config = dict(
    vocab_size=32,
    encoder_norm='batchnorm',
    encoder_stem='single',
    decoder_head_dim=32,
    decoder_bias='all',
    decoder_layer_scale_init=1.0,
    decoder_positions='learned',
    decoder_cross_attention_every=1,
    learning_rate=0.0022,
    nesterov=False,
    orthogonalizer='newton_schulz_5',
    adamw_lr_other_params=0.0011,
    final_lr_fraction=0.1,
)
Rows from block 4 of the audio encoder of a small encoder-decoder audio transcriber, named by matrix and row number. Rows with one number belong to one channel. Each number is 128 + 32 x the weight over its row's rms, rounded and kept within 0 to 255. All counts start at 0.
After each channel's rows are labels from the 100 clips, of 14976, where the channel reaches its highest value: "loudest band" is the band of the loudest frequency at the time of the peak; "responds to" is what is common among them. Only what is clearly more common there than usual is listed. The data: short read English sentences (LibriTTS-R). In brackets: how many of the 100, against the usual share in percent.
# convs1: first pointwise conv (encoder.blocks.4.convs.1.weight, 192x192x1), inputs 0-95
# convs3: second pointwise conv (encoder.blocks.4.convs.3.weight, 192x192x1, transposed), outputs 0-95

convs1.17 [157 129 129  94 114  61 147 146 177 106 188 165 123 121  78 157 112 136  52 157 134 206 108 107 110  70 129 118 141 129 110 179 149 103 108 147  83 129 161 107 122 157 171  77 183 150  94 173 159 126 171 119 157 154  89  86  98 119 107 120 132 154 184 116 151  99 135 113 130 112 107 181 134 107 147 197 152  63 166  98 119 147 128 120 178 114  97 198 147 142 161 127  78 169 130 123]
convs3.17 [112 104 141 123 125 102 142 115  85 139  59 120 161 164  95  85 136 133  99  88  85 108 162 142 171 114  93 182 108 172 173 121 152 104  96 152 159 151  59 140 128 126 132 160 109 171 117 120 100 110 145 133  87 130 151 145 126 158 186 128 152 146  99 131 123 113 140 129 131 135 112 156 170 136  88 125 132 148  97  86 112 138  87  87 145  88 127  57 144 166  63 162 108 126 167 107]
loudest band: 250 to 500 Hz (38 vs 11.2)
responds to: voice: male (81 vs 46)

convs1.54 [144  61 128  81 127 156 123 160 120 148 149  98 102 102  95 158  81 147 138 108 138 192 158 152 142 212 140 134 120 159 160 140 106 126 136 128 180 128 121 177 156 146 131  70 119  92 203 117 184  98 135 160 103 146 111  67 102  84 102 138  89 114 136 159 194 127 143 105 113 120 143 132 211 104 118 103 190 136 107 117 137 121 145 157 125 115  82 122 180 128 127 101 136  80 143 170]
convs3.54 [113 118 119  74 172 174 170 119  80 119 110 156 104 158 102 162 106 164 156 121 124 157 142  93 121 170 163 115 112 104  93 155 156 125 141 110 123 193 143  61 110 128 137 233 172  68  95 130 138 104 128 113 129 131 220 104 146 132 122 131 118 149 145 132 113  94 173 118 149 130 244  78 139 147 107 135 135 118 132 146 166 138  75 120 114 103 125  91 135 171 128 156 115 111 146 112]
loudest band: 500 to 1000 Hz (47 vs 6.2); 250 to 500 Hz (41 vs 11.2)
responds to: voice: female (83 vs 54)

convs1.47 [124  82  93 118  80  98 107 107 105 127  92  93 147 147 129  68 130 108 148  71 186  93 127 100 112 151 120 124 106 158 108 178 142  77 153  72 135 108 118 156 132 136 108 139 102 148 131 137 173 173 140  94 187 219  93 122 142 154 114 143 197 113 160  91 106 170  86 101 161 110 131 105  98  96 139 163 150 219 100 151 122 102 100 148 138 134 157 128 116  60 100 145 111 170 128  93]
convs3.47 [ 91 105 164 148  85 137  86 104  81 122 111  99 143 138 181  87 119 152 128 150 170 178 135 134 161  82 132 132 150 141 106 140 167  90 144  99 110 111 169  94 104  77 107  66  50  92 213 117  67 114 108  84 149 120 127 161 108 114 130 158 141  75  84 149 159 140  76 132 147  94 130 145 109 140 128 125 136  81  79 108 121  92 148 165 136 189 113 188 122 126 174 150 121  96  86 115]
loudest band: 2000 to 4000 Hz (25 vs 1.8)
responds to: voice: male (71 vs 46)

convs1.156 [ 88 151 171  97 127 131  99 130 141  99  18  85  93 108 134 128 144 189 124 120 108 116 135 168 128 114 111 147 108 132 162  67 137 133  96 124 133 126 102  41 177 102 103  99  88 141 122 113 121 158 120 147 105 176 128 156 191  92 127 126 197  87 120 151  84 146  89 154  52 153 131  87  52  84 155 133 123 124 111 145 113 132 161 104  60 119  80 135 135 189  90  89  97 117 205 100]
convs3.156 [133  87 119 132 117 146 123 106 107 143 135 105 116 161 178 140 140  89  64 142 114 146  19 154 123 144 229  83 103 151 166 196 145 124 126  74 143 110 109 116 159 134 163 153 103 148 126 115 171  90 156 136 128  77  91 119 134  70 126 163 133 183 194  77 114 110  60 123 155 147 169 102 139 152 124 202 124  98  88 130  86 117 117 136  83 108 128 167 124 106  61 168 176 140 114  74]
loudest band: 4000 to 8000 Hz (65 vs 4.2)
responds to: voice: female (89 vs 54)

convs1.109 [100 171  79 123 133 101 101 122 135 119  91 106 147 114 157 108 174 187 194 153 148 116 147 112 121  92  93 124 167 131 158 108  77 165 151 134 149 130 152 124 138 165 146 155 114 119 123 165 124  42 194 156 140 140  96 209 179 108 105 169 137 134 170 151 199  81 101 118  92  72  96 100 140  95 100 101 111 146 122  73  85 112 147 154 170 104 150 145 108  82 106 109  95 168  73 109]
convs3.109 [144  75 133 152 151 121 115 124 141 120 121  96 184 179 100 153 154 143 169 110 184  93  84 164 139 103 124 116 173 112 152 157 201 101 144 160 123  81 103 133 126 160 127 139 102 147 159 115  79 103 110  92 178 147 134 119 189 218  79 168 144 159 130 105 203 106 155 122 168 141 120 128 130 155 139 147 132 164 138 119 126 163 137 106 152 120 103 160 121  94 129 107  72 207 137 115]
loudest band: 250 to 500 Hz (43 vs 11.2)
responds to: the word "was" (29 vs 9.6)

convs1.128 [ 79  95 133 120 135 122 183  82  77 132 170  87 105 137 169 150  84 171 124 124 119 177 114 146 111 132 142 170 162 102 131 131 129 126 118  72 156  73 123 158 128 139 135 148 138 133  95 151 173 141 111 158 136 172 103 133 147  79 165 155  86 106  52  89  92 175  86 119 128 181 143  85  87  88 189  96 166 108  90  92 134 154 149  79  91 135 115  89 180  93 180 153 170 134 141 199]
convs3.128 [ 85 121 104  68 142 142 131 143  93 124 136 126 135 106 131 155 135 106 127  79 140 124  70  98 156 144 114 179 158  55 120  73 178 151 144  87  93  62  63 103 117 153 152 155 117 132  99 159 173  87  59 120 115 142  67 129  99 144 148 126 146  68 122 125 156 115 116 109 130  94 137 151 135 145 118 157 151  71 145 134 153 124 117 161 139 125 152 101 116 157  81 109  63 116  83 144]
loudest band: 500 to 1000 Hz (60 vs 6.2)
responds to: voice: female (89 vs 54)

convs1.101 [145  92  95  96 135 122 121 136 117  96 171 167 156 149 170 135 133 117 161 112  57 151 142 126  83 157 117 173 109 154  92 164 145 151 117 110 150 116 173 101 139  57 153 105 166 137  92  76 145 177 150 179 143 138 147 168  84 110 123 136 130 122 128 145 180 140  73 123  82 166 163 110 163  40 169 111 140 159 125  95  70 155 135 151 103  77 159  90 127 132  96  85  75 123 149 159]
convs3.101 [ 82 200 122 150  81 121 163 101 147 124 180 142 129 100 143  84 151  82 148  34  78 108 151 118  77 180 105  84 126 165  93 144 143 119 102 134 154  33 130 130 132 128 108 104  29  64 115  98 151  77 135 148 101 132  90  83 192 148  97 112 152  85 146  87 179 155 111 116 131 167 130 150 119 150 171 120  85  90 128 176 128 157  94 136 170 120 114  93 122 128  76 119 114 109 101 110]
loudest band: 250 to 500 Hz (52 vs 11.2)
responds to: the word "was" (26 vs 9.6)

convs1.78 [139 142 123 177 192 149 171 160 135 137 134 110  60 166 157 103 159  56 130 156 146  91 106 130  99 170 105 162 146 116 111 156 135 121 143 114 134 107 156 121 131 115 163 106 137 104  99  93 139 168 137 112 138 122 146  85 115 137  75 150  93 129 117  80 142 125 174 143  81 164 120 200 197 178 189 121  81 113 153 164 123 147 136 202 153 105 103 106 136 136  96  80  41 126 146 177]
convs3.78 [136 148 137 149 182 171 162  80 204  93 143 115  53 144  91  93 145 153  86 151  80  76 105 112  92 115  93 118 160 103 167  72 148 125 109 162 147 105  81 157 128 137 113 130 143  97  77  96 127 121 115 147 158 209 157 165  97  85 135 152 153 129 108 148 136 140 108 103 112 173 156 211 104 178  84  82 161 124 156 141 188 151  81 186 168 130 140 103 116 127 118 150 123 169 130 116]
loudest band: 500 to 1000 Hz (45 vs 6.2)
responds to: voice: female (96 vs 54); the word "i" (52 vs 18.6)

convs1.59 [ 90 136 147 129  79 156  65  96  81 148 148  93 140  41 148 150 138 146 126 207 127 117 150 167 148  73 115 101 165 107 165 137 116 145 133  81  76 148 139 115  84 120 132 186 147  97 142 102 120 117 118 111 103 146 157 105  95 109 184 141 140 109 124 117 157 114 145  53 185 150 129 161 120  96  85  96 174 144 149 137 167  96  88 120 126 129 104 155 137  84  77  90 112 137 139 120]
convs3.59 [141 164 122  72 130 146 160 160 113 106  95 104 109 152 101 133 110 111 108  76  83 179 122 175 208 160 116 155 120  87 129  96 143  96  95 112 142 123  54  69 128 120 117 206  77 157 192 126 174 152 115 147 135 158 174 155 203 117 159 164 187  93  72 208 123 156 133 120 123 108 110 134 137  80 131 151 176  64  96  83  79 103  77 151 161 192 141 103 128  94 150  88 106 173 114  99]
loudest band: 500 to 1000 Hz (32 vs 6.2)
responds to: voice: female (88 vs 54)

convs1.80 [ 80 169 118 167 119 137 165  92 156 174 142  99 127 113 159 111 199 141 123 114 132 141 130 110 178 135 109 132 123 139 149 168 104 122 114 145 169 149 144 115 102 108 119 128  78 114  71 148 120 133 114 132  50 126 146 129  88 132 129 104 166 165 122 105 111 127 172  87 209 148 149  62 138  78 158  61 126 156  69 126  84 146 137 128 151 196  95 133 121 133 166 118 149 171 163 137]
convs3.80 [ 98 119 164 107 133  85 194 111  99 113 139  91 140 121 112 150 107 137 144 145 106 148 144 181 120 147 119 103  96 119 127  71 115  70 168 102 140 123 178 132 113 112  92 134 140 105 134  87 206 101 150  92 107 169 152 169 151 121  84 138 169 177 124 100 102 176 117 146 136 159 111 113 157 146 115 137 170   9 129 198 176 184 124 156  57  97 105 100 139 118 164 157 102 116 104  99]
loudest band: 500 to 1000 Hz (29 vs 6.2)
responds to: the word "my" (25 vs 4.2)

convs1.137 [145 104 135 187 192 118 156 141 109 116 124 134 123 123 123  37 150 115 132 164 112 109 153 166 105 125 125 131 167 122  87 115 155 111 128 135  92 196 123 142 114 108 164 100 112 102 127 131 122  93 117 133 141  59  74 147 177 103 207  81 125 113  98 153 129 131  68 176  98 118  58 150 113 113  82  41  72 104  84 196 141 102 117 137 128 110 161 112 140 132  96  89 130 138 107 161]
convs3.137 [111  78  96 174 165 110 148 130  91 108 138 138 125 110 128 217 152 148 154 124  66 122 130 166 157 118  61 150 182 148 174  91 101 100 107 154 125 123  99 112 147 110 100 112  90 127 132 131 133 141 126 147 165 119 176 171 110 135 144 138 132 129 131 154 153  94 149 146 162 117 163 164 101 129  60 103 116  85 235 133  97 107 183 123 148 194 102 155 104 101  81 103 185  96 204  89]
loudest band: 500 to 1000 Hz (43 vs 6.2)
responds to: the word "i" (69 vs 18.6)

convs1.8 [140 186 149 101 204 156 159 123 175 150 149 146 170 114 145 108 118 130 106  64  90 125 154  98 131 139 163 144 115 192  97 178 116 106  67 127  91 157 152 233  81 118  97 123 151  96 115  94 110 157  71 150 171  90 152 101 128 162  95 128 178  84 108 138 119 130  80  99 140 149 167  53 139 128 149 110 116 139 113 142 126 188 122 154 185 192 101 111 124 118 102 175 106 156 209  74]
convs3.8 [ 83  89 107  97 166 138  65 143 112  91 156 139 168  99 183  90 127 106 156 141 182  68 108 156 135 114 113 116 142 114  84 141 122 182 127 112 153 174 112  83 112 124 126  98 112  90 117 119  90 142 159 127 139 105  81  80 163 143 174  63  63 134 189 188 162 148 104 120 180 141 151 132 118  55 193 129 116 152 109 161 125 129 174 143 144 128  82  53 112 135 137 101 121  81 127 182]
loudest band: 1000 to 2000 Hz (27 vs 1.6)
responds to: voice: male (78 vs 46)

convs1.85 [139 103 154 118  72 117  98 179  49 129  90 154 145 101  92 117 136 150  78  61 100  96 164 146 129 195 137 101 132 128 127 105 152  90 124 177  69 209 175 135 112 136  71 120 144  37 149 147 164 189  78 123 112 161 210 184 149 153 160 133 109 211  80 132  78 115 160 149 159 161 132 143 105  82 139 157 130 125 184 165  74 104  83 116 131 113 134  83 108  88  74  75  90 139 165  91]
convs3.85 [124 181 122 131 135  69 144  59 121 112 131 178 156 177 157  70 105 169 134 111 147 146 128 104 110 137 156 136 128 118 155 144 117  37 148 153 102 192 150 161  99  70 104 102 144 147  85 121 175 129 196  96 114 129 172 126 110 107 153  98 163  88 124 109 111 119 177 139  99  72 144 107 106  87 167 128 146 141 102 127 156 108  97 185 108 119 120 173 122 117 151 103  63 135 211 150]
loudest band: 500 to 1000 Hz (45 vs 6.2)
responds to: voice: female (90 vs 54)

convs1.24 [175 102 167 104 161 157 127 132 115 155 120  77 130 134 121 144 159 129  60 141 118 160 120 110 119 129 151 109 105 127 149 118  84 119 101 118 184  76 117 177  92  86  90 105  98 118 118 145 110 110 152 124  94 167 123 131 127 166 138  94 131 155 110  64 144  83  93  73 136 130 182  82 114 115  99 134  83 127 139  95  90  85 173  40 124 156 114 124 144 112  66 100 101 178  67 139]
convs3.24 [132 130 141 105 168 129  73 135 129  81 143 153 124  66 129 126 121 150 120 173  48 189 113 166 129 135 109  86 120 131 165 155 102 160 110  90 116 106 175 160 191 102 173 135 122 145 114  93 146 151 115 140 154  96  82 139 148  58 154 140 110 147  72 178 147 133 175  81 120 118  69 111 105 146  82 109 120 132  77 123 128 173 173  85  74 152 163 107 136  87 141 108 130 196  85 201]
loudest band: 500 to 1000 Hz (68 vs 6.2)
responds to: voice: female (81 vs 54)

convs1.123 [137 128 137 147 113 195 122 155  92 131 133 131 122 115  75  97 136  88 142 129 149 111 122 137 143  92 150 100 122 158 107  44 109 103 122 121 150 136  64 121 144 138 115 132 175  56  84 143 143 103 138  81  84 143 179 162 124 126 112 145 113 144 153 115 126  87  95  60 122  90 195 158 101  90 165 163 138  92  58 175 153 101 112 155 138 141 105 137 165 139 120 153 105 155 106 105]
convs3.123 [129 174 147 156 125  99 171 131  50 109 107  95 146 160 164 138 130 141 146 100 123  67 169  62 106 159 117 131 142 163 196 128 156  89 174 135 107 100 126 124 121 118 120  65 196 160  75 114 103 121 109 221  68 120 107 183 104  69  90 140  94  89 158 117 133 107 100 164 121 161 138 168 103 117 167 159 175 135 150 111 127 156 143 176 116  68 160  67 121  76 139 129 190 209 169 185]
loudest band: 4000 to 8000 Hz (64 vs 4.2)
responds to: voice: female (81 vs 54)

convs1.167 [134 145 127 157 122 113 139 112 222 135 178 124 128 142  84 124 141 138 105 117 129  86 132  72  91 101 114 135 156 139  87 179 127  90 108 127 177 181  90  54 135  99 112 119 110 120 124 143 144  91 166 118 160 184 155 132  85  84 147 126  99 143 118 166  76 116 153 141 106 143 139 129 123 148 139 161 195 147 146  99 135 112  87 101 168 118 153 134 164  58 116 130  98 154 132 118]
convs3.167 [130  51 141 122  97 146 101 129 135 121 162 149 142 119 148 108 159 136 138  98 176 153  94 133 105  93 143  64 156 104 145 120 141  99 197  77 102 100 151 162 157 120 159 100 124 159 147  91 115 130 200 133 136  90 173 135 149 114 177  72  86 148 135 122 139 105 103 140 161 140 109 153 130 128 147 113  96 124 140  89 104 132 103  54  91 136 170 139 130 119 166 164 124 169 154  77]
loudest band: 250 to 500 Hz (56 vs 11.2)
responds to: voice: male (82 vs 46)

convs1.76 [120  72 158 117 113 174 136 155  67 154 228 164 130 115 118 122 169  92 129  82 127 172 103 133  98 163 103  52 100 160 168 166 106 122 200  99 129 143  87 172 121 123 117  76 173 115 112 116 126 107 127 110 124 105 124 116  67 104 121 122 108 181  88 124 159 152 106 101 108 149  92 120 132 129  85  72  72  97  86 100  89 126 128 109 129 190 129 146 175 122 112 147 136  96 120 138]
convs3.76 [153 137 157 103  73 128 144 178 132 131 119 117  86 128 133 138 187 119 147  67  67 184  98 119 135 107 168  86 146 124  83 128 134  66  82 130  99 198 108 100 156  84 157 148  76 144 129 112 130  94 134 106 124 166 135 115 129 118 124 128 115 150 115 129  75  88 128 106  90  74 162 113 122 145 168 127 103 126 157 212 147  89 101 198 136 156 146  86  87 140 175 134 153 105  46 143]
loudest band: 500 to 1000 Hz (36 vs 6.2)
responds to: voice: female (92 vs 54)

convs1.183 [140 119 104  84  94 142 102 216 117 167 135  60 101 154 140 107 148 130 142  95 158 127 151 209  96 112 145 115 137 182 109  77 163 152 113 138 104 139 100 122  81 128 115 149 114 118 155 146  99 135 117 160 118 178 175 146  71 164 110 122 174 183 135 120 129 113 106 142  76 122 159  63 158  98  94  78  79  98  97 162 116 192 196  87 143 159 117 105 153 179 124  94 101 125 159 146]
convs3.183 [148 122 171 149 174  86  70 138 117  76 149 179 117 148 147 113 154 107  75 114  70 171 142 139  68 133 131 145 169  98 108 154  92 125 117 166 100 157 136 107 155 180 144 128 172  58 100 213 135 160 174 126 135  70 106 118  98 134 124 148  96 141 180 127 137 184  94 113 118 100 177 121 117 110 115 153 192 101 154 172 108 124  96 110  83  76 116 124 107 116 117 172  87 183 159 158]
loudest band: 4000 to 8000 Hz (53 vs 4.2)
responds to: voice: female (90 vs 54)

convs1.27 [151 133  71  54  78  93 162 127  97 168 162 164 169 124 108 171 165 108 142  94 135 110  92 171  91 132 142 137 139 169  73 171 119 191  84 193 158  55 133 154 116  97 136 130 113 125 111 115 161 158 128  30 112 140 105  89 126 178 127 130  57  79 122 112 115 120 169 159 116 136 127  85 169  86 135 125 119 142  58 163  78  99  97 154 163 111 106 107  82 148  93  88 159 105 131  48]
convs3.27 [145 100  99 116 152 160 148 149  85 163 123 127  79  95  76  65 126 122 148 138 131 156 111  91 147 115 152 139  96 111 113  89 122 185 138 109 150 135 175 117 153  71  71 162 121 168 108 216 120  62 164 126  93 177 120 113  84 123  83 155 168 126 111 135 112 162 121 139 139 144 152 126 178 154 103 128 109 157 158  79 125 117 117 123  93 118 161 125 114 178 158 107 135 152 129 106]
loudest band: 250 to 500 Hz (52 vs 11.2)
responds to: voice: female (86 vs 54)

convs1.114 [132 109 128 116 157  86 107 134 193 142  97 145  86 125 115 121 172 187 138  76 132 121 109 152 105  91 168  60  90 122 106 110 124 127 138  85 124 127  92  90 185  69 101 144 180 113  99  93 131 103 130 153 117 180 106 125 108  84 153 151 129 108 174 163  58 108  85 123 110 158 104 108 147 118 123 179 163 122  96 136 161 141 103  94 158  53 116 158 136 155 166  74  85  98 100  91]
convs3.114 [ 13 183 146 145  90 156 121 150 116 182  75 155 142 128 110 179 106 185 117 118  93 129 135 181 137 151 150 118 158 126  90 119 114 142  91 143  87 102 194 145  45 112  63 139 131 149 142 107 132 145 122 148 105  96  98 128 126 131 112 133 124 112 130 140  74 103  72 106 137 107 164 102 138  84 133 128 113 122  84 128 147 148  92 144 128  96 182 108  78 126 107 120 161 137 185 106]
loudest band: 250 to 500 Hz (40 vs 11.2)
responds to: voice: male (77 vs 46)

convs1.172 [123  79  72 111 168 162 183 117  63 115 165 123 141 120 142 134 111  92 118 140 121 120 149 155 128 158 126 116 186 140 121 129 108 200  77 123  86 168  57 112  82  95 145  85 121 168 132 115 139  82  93 117 166 198 184  74 113 126 147 143 104 103  68  85 165  75 122 174  98 214 164 132 160 163 121 118 126 106 129 157 103 102  90 118 117 128 116  84 169 216  96  67 102 141 112 134]
convs3.172 [139 117 127  86 112 126 148 124 138 109 136 127 132 127 141 114 120  88 128 153 165 167  89 148 144 171 142 155 186 120 215 154 149  97  57 190 134 151  33 142 167 122  97 161 136  98 150  87 123  67 130 204 107 145 120 179 109 133 128 153 125 142 113 175  87  86 132 153  66  99 176 159 170 141  99  97 162 134 151 155 109 116  95 105 122  74 178 199  91 120 207 140 171 159 110 130]
loudest band: 250 to 500 Hz (49 vs 11.2)
responds to: voice: male (72 vs 46)

convs1.186 [137 161  94 150 129 160 137  79 133 122 114  84 106 134 216 131 122  92  86  80 135 153 124 163  76 124  82  35 112 139 126 140 143 133  97 103 191 109 162 159 135 159 112 161 117 182  79  98 121 100 125 131 158 125 160 191 133 156 148 166 157 124 120 120 138 143 131 110 165 210 130 145 134 144 155  57  79 154 117 164  98 110 143 161  89 121 113 144 135  76 106 168 132 130 133 128]
convs3.186 [112 106 123 153  87 142 123 113 126 143 118 154  96  59  78 161 216 151 102 127  88 130 126 126  94 115 140 141 137 137  60 148 107 150  95 104  99 138 134 127 140 122 147  99 116  85 122 114 190 158  98  97 125 143 103 198  74 157  66 125 167 175 170 138 129 134 134 147 177 178 112 106 146 161 180  75  96 137 118 128 129  84  60  72 106 117 116 118 122 227 138 133 120 108 178 146]
loudest band: 4000 to 8000 Hz (84 vs 4.2)
responds to: voice: male (80 vs 46)

convs1.161 [ 83 117 124 163 133 133 149 147 155 101 178 101 128 117  80 106 103  88  56 144 126 162 112  66 116  28 134 109 127 154 139  83 111 107 130 152 109 134 136 169 130 141  74 138 149 175  85 121  93  84  97 124 132 133 148 104 138 139  85 110 133  77  78 138 161 113  65 170 155 119  92  85 129 131 166 137 129 106  90 122 142 110 147 157 170 107 163  92 117  78 132 104 168 178 142 101]
convs3.161 [115 111 151 120 169 167  60 109 154 128  99  84 159 103 150  68  96 120  77 110 118 117 172 170 145 161 109 186 114 141 102 127 105 127 125 177 133  95 119 126  82 108  89  91  84 162 103 113 145 143 172 144 165 148 108 121 186 159 133 119 163 158 150 121  85  99 140 147 107  87 112 161 157 126 162  98 141 125  74 131  77 105 106 128 141  86 123 136 101 103 100 144 105 130 106  77]
loudest band: 250 to 500 Hz (63 vs 11.2)
responds to: voice: male (74 vs 46)