{
  "model": "encoder-decoder audio transcriber",
  "gain_aug_db": 6,
  "hop_length": 160,
  "tokenizer": "char",
  "vocab_size": 32,
  "encoder_stem": "single",
  "decoder_qk_norm": false,
  "decoder_positions": "learned",
  "decoder_cross_attention_every": 1,
  "residual_init": "zero_last"
}
Rows from block 2 of the audio encoder of a small encoder-decoder audio transcriber, named by matrix and row number. Rows with one number belong to one channel. Each number is 128 + 24 x the weight over its row's rms, rounded and kept within 0 to 255. All counts start at 0. Numbers have three digits each. After the name is the row's rms in percent of the matrix's.
After each channel's rows are labels from the 100 clips, of 14976, where the channel reaches its highest value: "loudest" is the band of the loudest frequency at the time of the peak; "strongest on" is what is common among them. Only what is clearly more common there than usual is listed. The data: short read English sentences (LibriTTS-R).
# convs1: first pointwise conv (encoder.blocks.2.convs.1.weight, 192x192x1), inputs 96-143
# convs3: second pointwise conv (encoder.blocks.2.convs.3.weight, 192x192x1, transposed), outputs 96-143

convs1.184 102:108116147139136167184089149113104125129163146146185120124127127139135139125095120094143152121133128156126091163108066153098119135140203130119091
convs3.184 101:116187108124106083158159116148153128116112128132127129112163164130124116090147150093101166139097124156151173142159157111161107103130171137131176
loudest: 500 to 1000 Hz
strongest on: voice: male

convs1.156 094:125147134136152154105127129089104146126180115142183126116135133133098099138116113138151111137108126110104144130175122132124107120135112124138151
convs3.156 115:090121093127157132157147122094177088125117156133122124137118155097097119093101088123115134143124177123149140113108102115122145131093124130144087
loudest: 250 to 500 Hz
strongest on: voice: male; the word "was"

convs1.168 112:136090105136128154144143164110125060133121114103136136120137096162133151111108107115200160143101118143144098135137174082163121096115117137133124
convs3.168 117:110148099116131125128138145152162109123128125137106150188133117178113125114118114167147115110089119114156123147100118084118126124130131129151113
loudest: 250 to 500 Hz
strongest on: voice: female

convs1.15 091:129126113096111103148117120136082134106179126129129102176102116086148132130154140112150107162124144121115162163146134127139110121158097126133106
convs3.15 099:108138092153159122134081111158116137122139106104130117141186096126108105082079149153122116129094119103141102148138084126114125129140088107174129
loudest: 250 to 500 Hz
strongest on: voice: female

convs1.77 099:114093114136085135122117140162135147122142133156183122141173133125152129160141139117115116131141134114134138148132106126101140105126128124155117
convs3.77 109:140105090130089170128108128123166109140083145141122137097135115162154112110140122106103143164134136110116152179141139150124154103126145104131117
loudest: 250 to 500 Hz
strongest on: voice: male

convs1.3 105:124139143120125117162095108151122107099130118117108114128129101120147148167125053130134149138146126146147119141141104142108110158135148115122127
convs3.3 097:114115148145110147108140115122088097146146168156130126125156101095131108136122148090144162168119129128142166153114119125173130129132116150173064
loudest: 250 to 500 Hz
strongest on: voice: female

convs1.188 111:126137121103079172099129128110161139161145132131146155109143122096109156128139154137149124153134129163130116161123088143120146150099134145134143
convs3.188 110:128056124143107180130148119127132102137167144163084108136169099101152120162105128112153117088150128143133104187113103144147150150146105140125139
loudest: 250 to 500 Hz
strongest on: voice: male

convs1.171 106:123157109107130166133140149092150134101131118134107128115120133140158111124134133130102107116138132105113126138118112119102123122156127108125138
convs3.171 118:132186167111136131114101110144134127130150103135165142113122131144127142142131133152132145152109110115112105132128195122115144104124137137136183
loudest: 250 to 500 Hz
strongest on: voice: female

convs1.2 101:119123135168100168110149116141097135141114128132140114107120115114090121103108119123136077125127138136132122088120127136138107127104137145103148
convs3.2 108:167081144085121127165110051092145097143149106084128171128119145153142128105150128124121139137154148122096102134101152119148119139145162180154140
loudest: 250 to 500 Hz
strongest on: voice: male

convs1.151 099:141138136150132136103105138122144094129176107112110116114145098123155167137139114083107140168105128120124056111125142101134088134162121149121104
convs3.151 097:084161095123128157133125136146131164144132161148158138123187103111110087157092134121111082116139138127141066126123103097105116152142127171137131
loudest: 500 to 1000 Hz
strongest on: voice: female

convs1.70 106:154135104100117094135093097148139128102171104111207148080183173148121120151099136121107145112129117096124111148102171130116144120125176132086173
convs3.70 100:137170117171172089106131105087087122123132129154117146121164104143132114115088124121157138153145124108115113155108150137166138164144118139121153
loudest: 250 to 500 Hz
strongest on: voice: male

convs1.111 103:111127148116118118107141158158157130128135150137095154126109130139146112107125113144131131126140136098168110123139121110138079081123129127132132
convs3.111 087:123118117121152103129070163142175126118126148142096143094121116119169132140060128119151130124158164116099129129118146131123139127122122142142089
loudest: 250 to 500 Hz
strongest on: the word "you"

convs1.123 096:087090127147126096123101133129142148108141120107089125158170180157083145111127151134133158190136146132133150162089158121122144147174123142108107
convs3.123 091:104117132179134132127162112172123102132198120135141112138177120177121143115155110130101106111143080118099103112132115085139124112112132132097121
loudest: 250 to 500 Hz; 500 to 1000 Hz
strongest on: voice: female

convs1.149 097:157081136155134133136110148137138124167146108156097139127160144144118151135139112098116168140154118103138113133132114124153124143125110152112130
convs3.149 104:123109133164135116148152100134149138105141164117139121128104124137150142106152135113156098102136099142133171127117092129143136147143098149106131
loudest: 250 to 500 Hz
strongest on: voice: female

convs1.132 092:100122150167175113147125158155128133103096132151113102138119121155112164119124127139127117120144134118136120136166091128138147114088139139150137
convs3.132 103:140109132154130156120123138128106091120163131128170175116130106090115106154128135133117127136114186134130116128174143093111126117107119109112150
loudest: 250 to 500 Hz
strongest on: voice: female

convs1.75 098:148107180140143156132152102127115147094151126157126170154169113137125126080085116132143175135136140130102143136142091072114161105149152141130136
convs3.75 097:138147092159132113118084113108163123138152108109111145152105134145114141157117149098142146109112120077087124117114147139115127157120164150104110
loudest: 250 to 500 Hz
strongest on: voice: female

convs1.82 102:138140139144113111141085109137149143167126084143111167143115138145129144135124130084169148128120134137119125138148114115133132145167141104162100
convs3.82 098:112123119166107158118120139164119154154121125148148122109140077120119084079111103129147116106109128154117143118142119116126142078090119137124094
loudest: 2000 to 4000 Hz; 4000 to 8000 Hz
strongest on: voice: female

convs1.32 114:149102148125129145121167162125128093129118137138153146108166098135135123140106131156160142107121083122149118107138219141148140111122139113125124
convs3.32 100:096161119115137109150141128114133137124116140136162114131131138189111125122091123095140117149110134118142117117123150108165137126136099123137144
loudest: 250 to 500 Hz
strongest on: voice: female

convs1.104 095:151155086110131125149137162134103116103129130164098121127166078099117112180125087118156146140120143146089117168138131143119121127119084192162113
convs3.104 098:135111126124104122076148098179113149101122143112134173119138082160141131135099124130132111097116105140050081105157139132137112118105131140145155
loudest: 250 to 500 Hz
strongest on: voice: female

convs1.78 101:135117129164117184135119153157115131155125138134121088131092135122144153116089134124143147136166095107091126157131138121123167172125101178109141
convs3.78 097:145115158118124095131155122109138133097142131120141122160107144148103129108121123094156149121187130091146108088191135143139147144142155126098111
loudest: 4000 to 8000 Hz
strongest on: voice: female

convs1.45 104:101125151101145174119166126118105165094133128119132107145132148104112121094162111138127138115124117113118108135130114118133149120119102161134122
convs3.45 093:120148146125101095110078153144123169124133116111124092107128125087128134107113137158080153084128134130156144084117128112137150147142099140146135
loudest: 250 to 500 Hz
strongest on: voice: male

convs1.71 098:130143100139126140171123149141142170151158090171121188147086095154152123155105132099151133117123092120174124140136130131161107119094101107179110
convs3.71 105:113145136129126131154168150116121157116155158107149165110127134148142133137119151129104103098177112143139124095182104138181134108125153145112122
loudest: 2000 to 4000 Hz
strongest on: voice: female

convs1.181 089:124166105150111157120077139136105148103128139149110127121071104173114106166129135123131141138084144181068179137109116106086134112156120108137079
convs3.181 090:101098129099104145130110158114139084109115115125121166170093134146144107168125094135108130134137126163096113123114107159097168065112141101135126
loudest: 250 to 500 Hz
strongest on: voice: female

convs1.81 098:133103088121122138149159094105117175119106134115131066100096111163139146137120129064113126106142107163107128102111110143107083092121157105101103
convs3.81 101:079145130089132117142104099067130118114140119129125092147114176135145105126150087114109123128101094107116146137133119100127125144117126135156145
loudest: 250 to 500 Hz; 500 to 1000 Hz
strongest on: voice: female

convs1.64 099:128159160125092154148103159114114112173140110153064124143095141115129149120118131128151145156133142150143144061111135130106145147124126114108134
convs3.64 105:156111163121107135144111099140126143099153132108110132144115127101114112127121127146107151124102091119119085109117145126100127122124147132109142
loudest: 250 to 500 Hz
strongest on: voice: female

convs1.40 098:149073150124161096144128148157120127183113168119124135145130102116136134108132148145132162149136092124115140101119151133125115115153145118143116
convs3.40 102:126100164124142173111129150110139137103154132125138143091103136112130146137157143150143141105135154166122127214166129119123095136125131147116152
loudest: 500 to 1000 Hz
strongest on: voice: female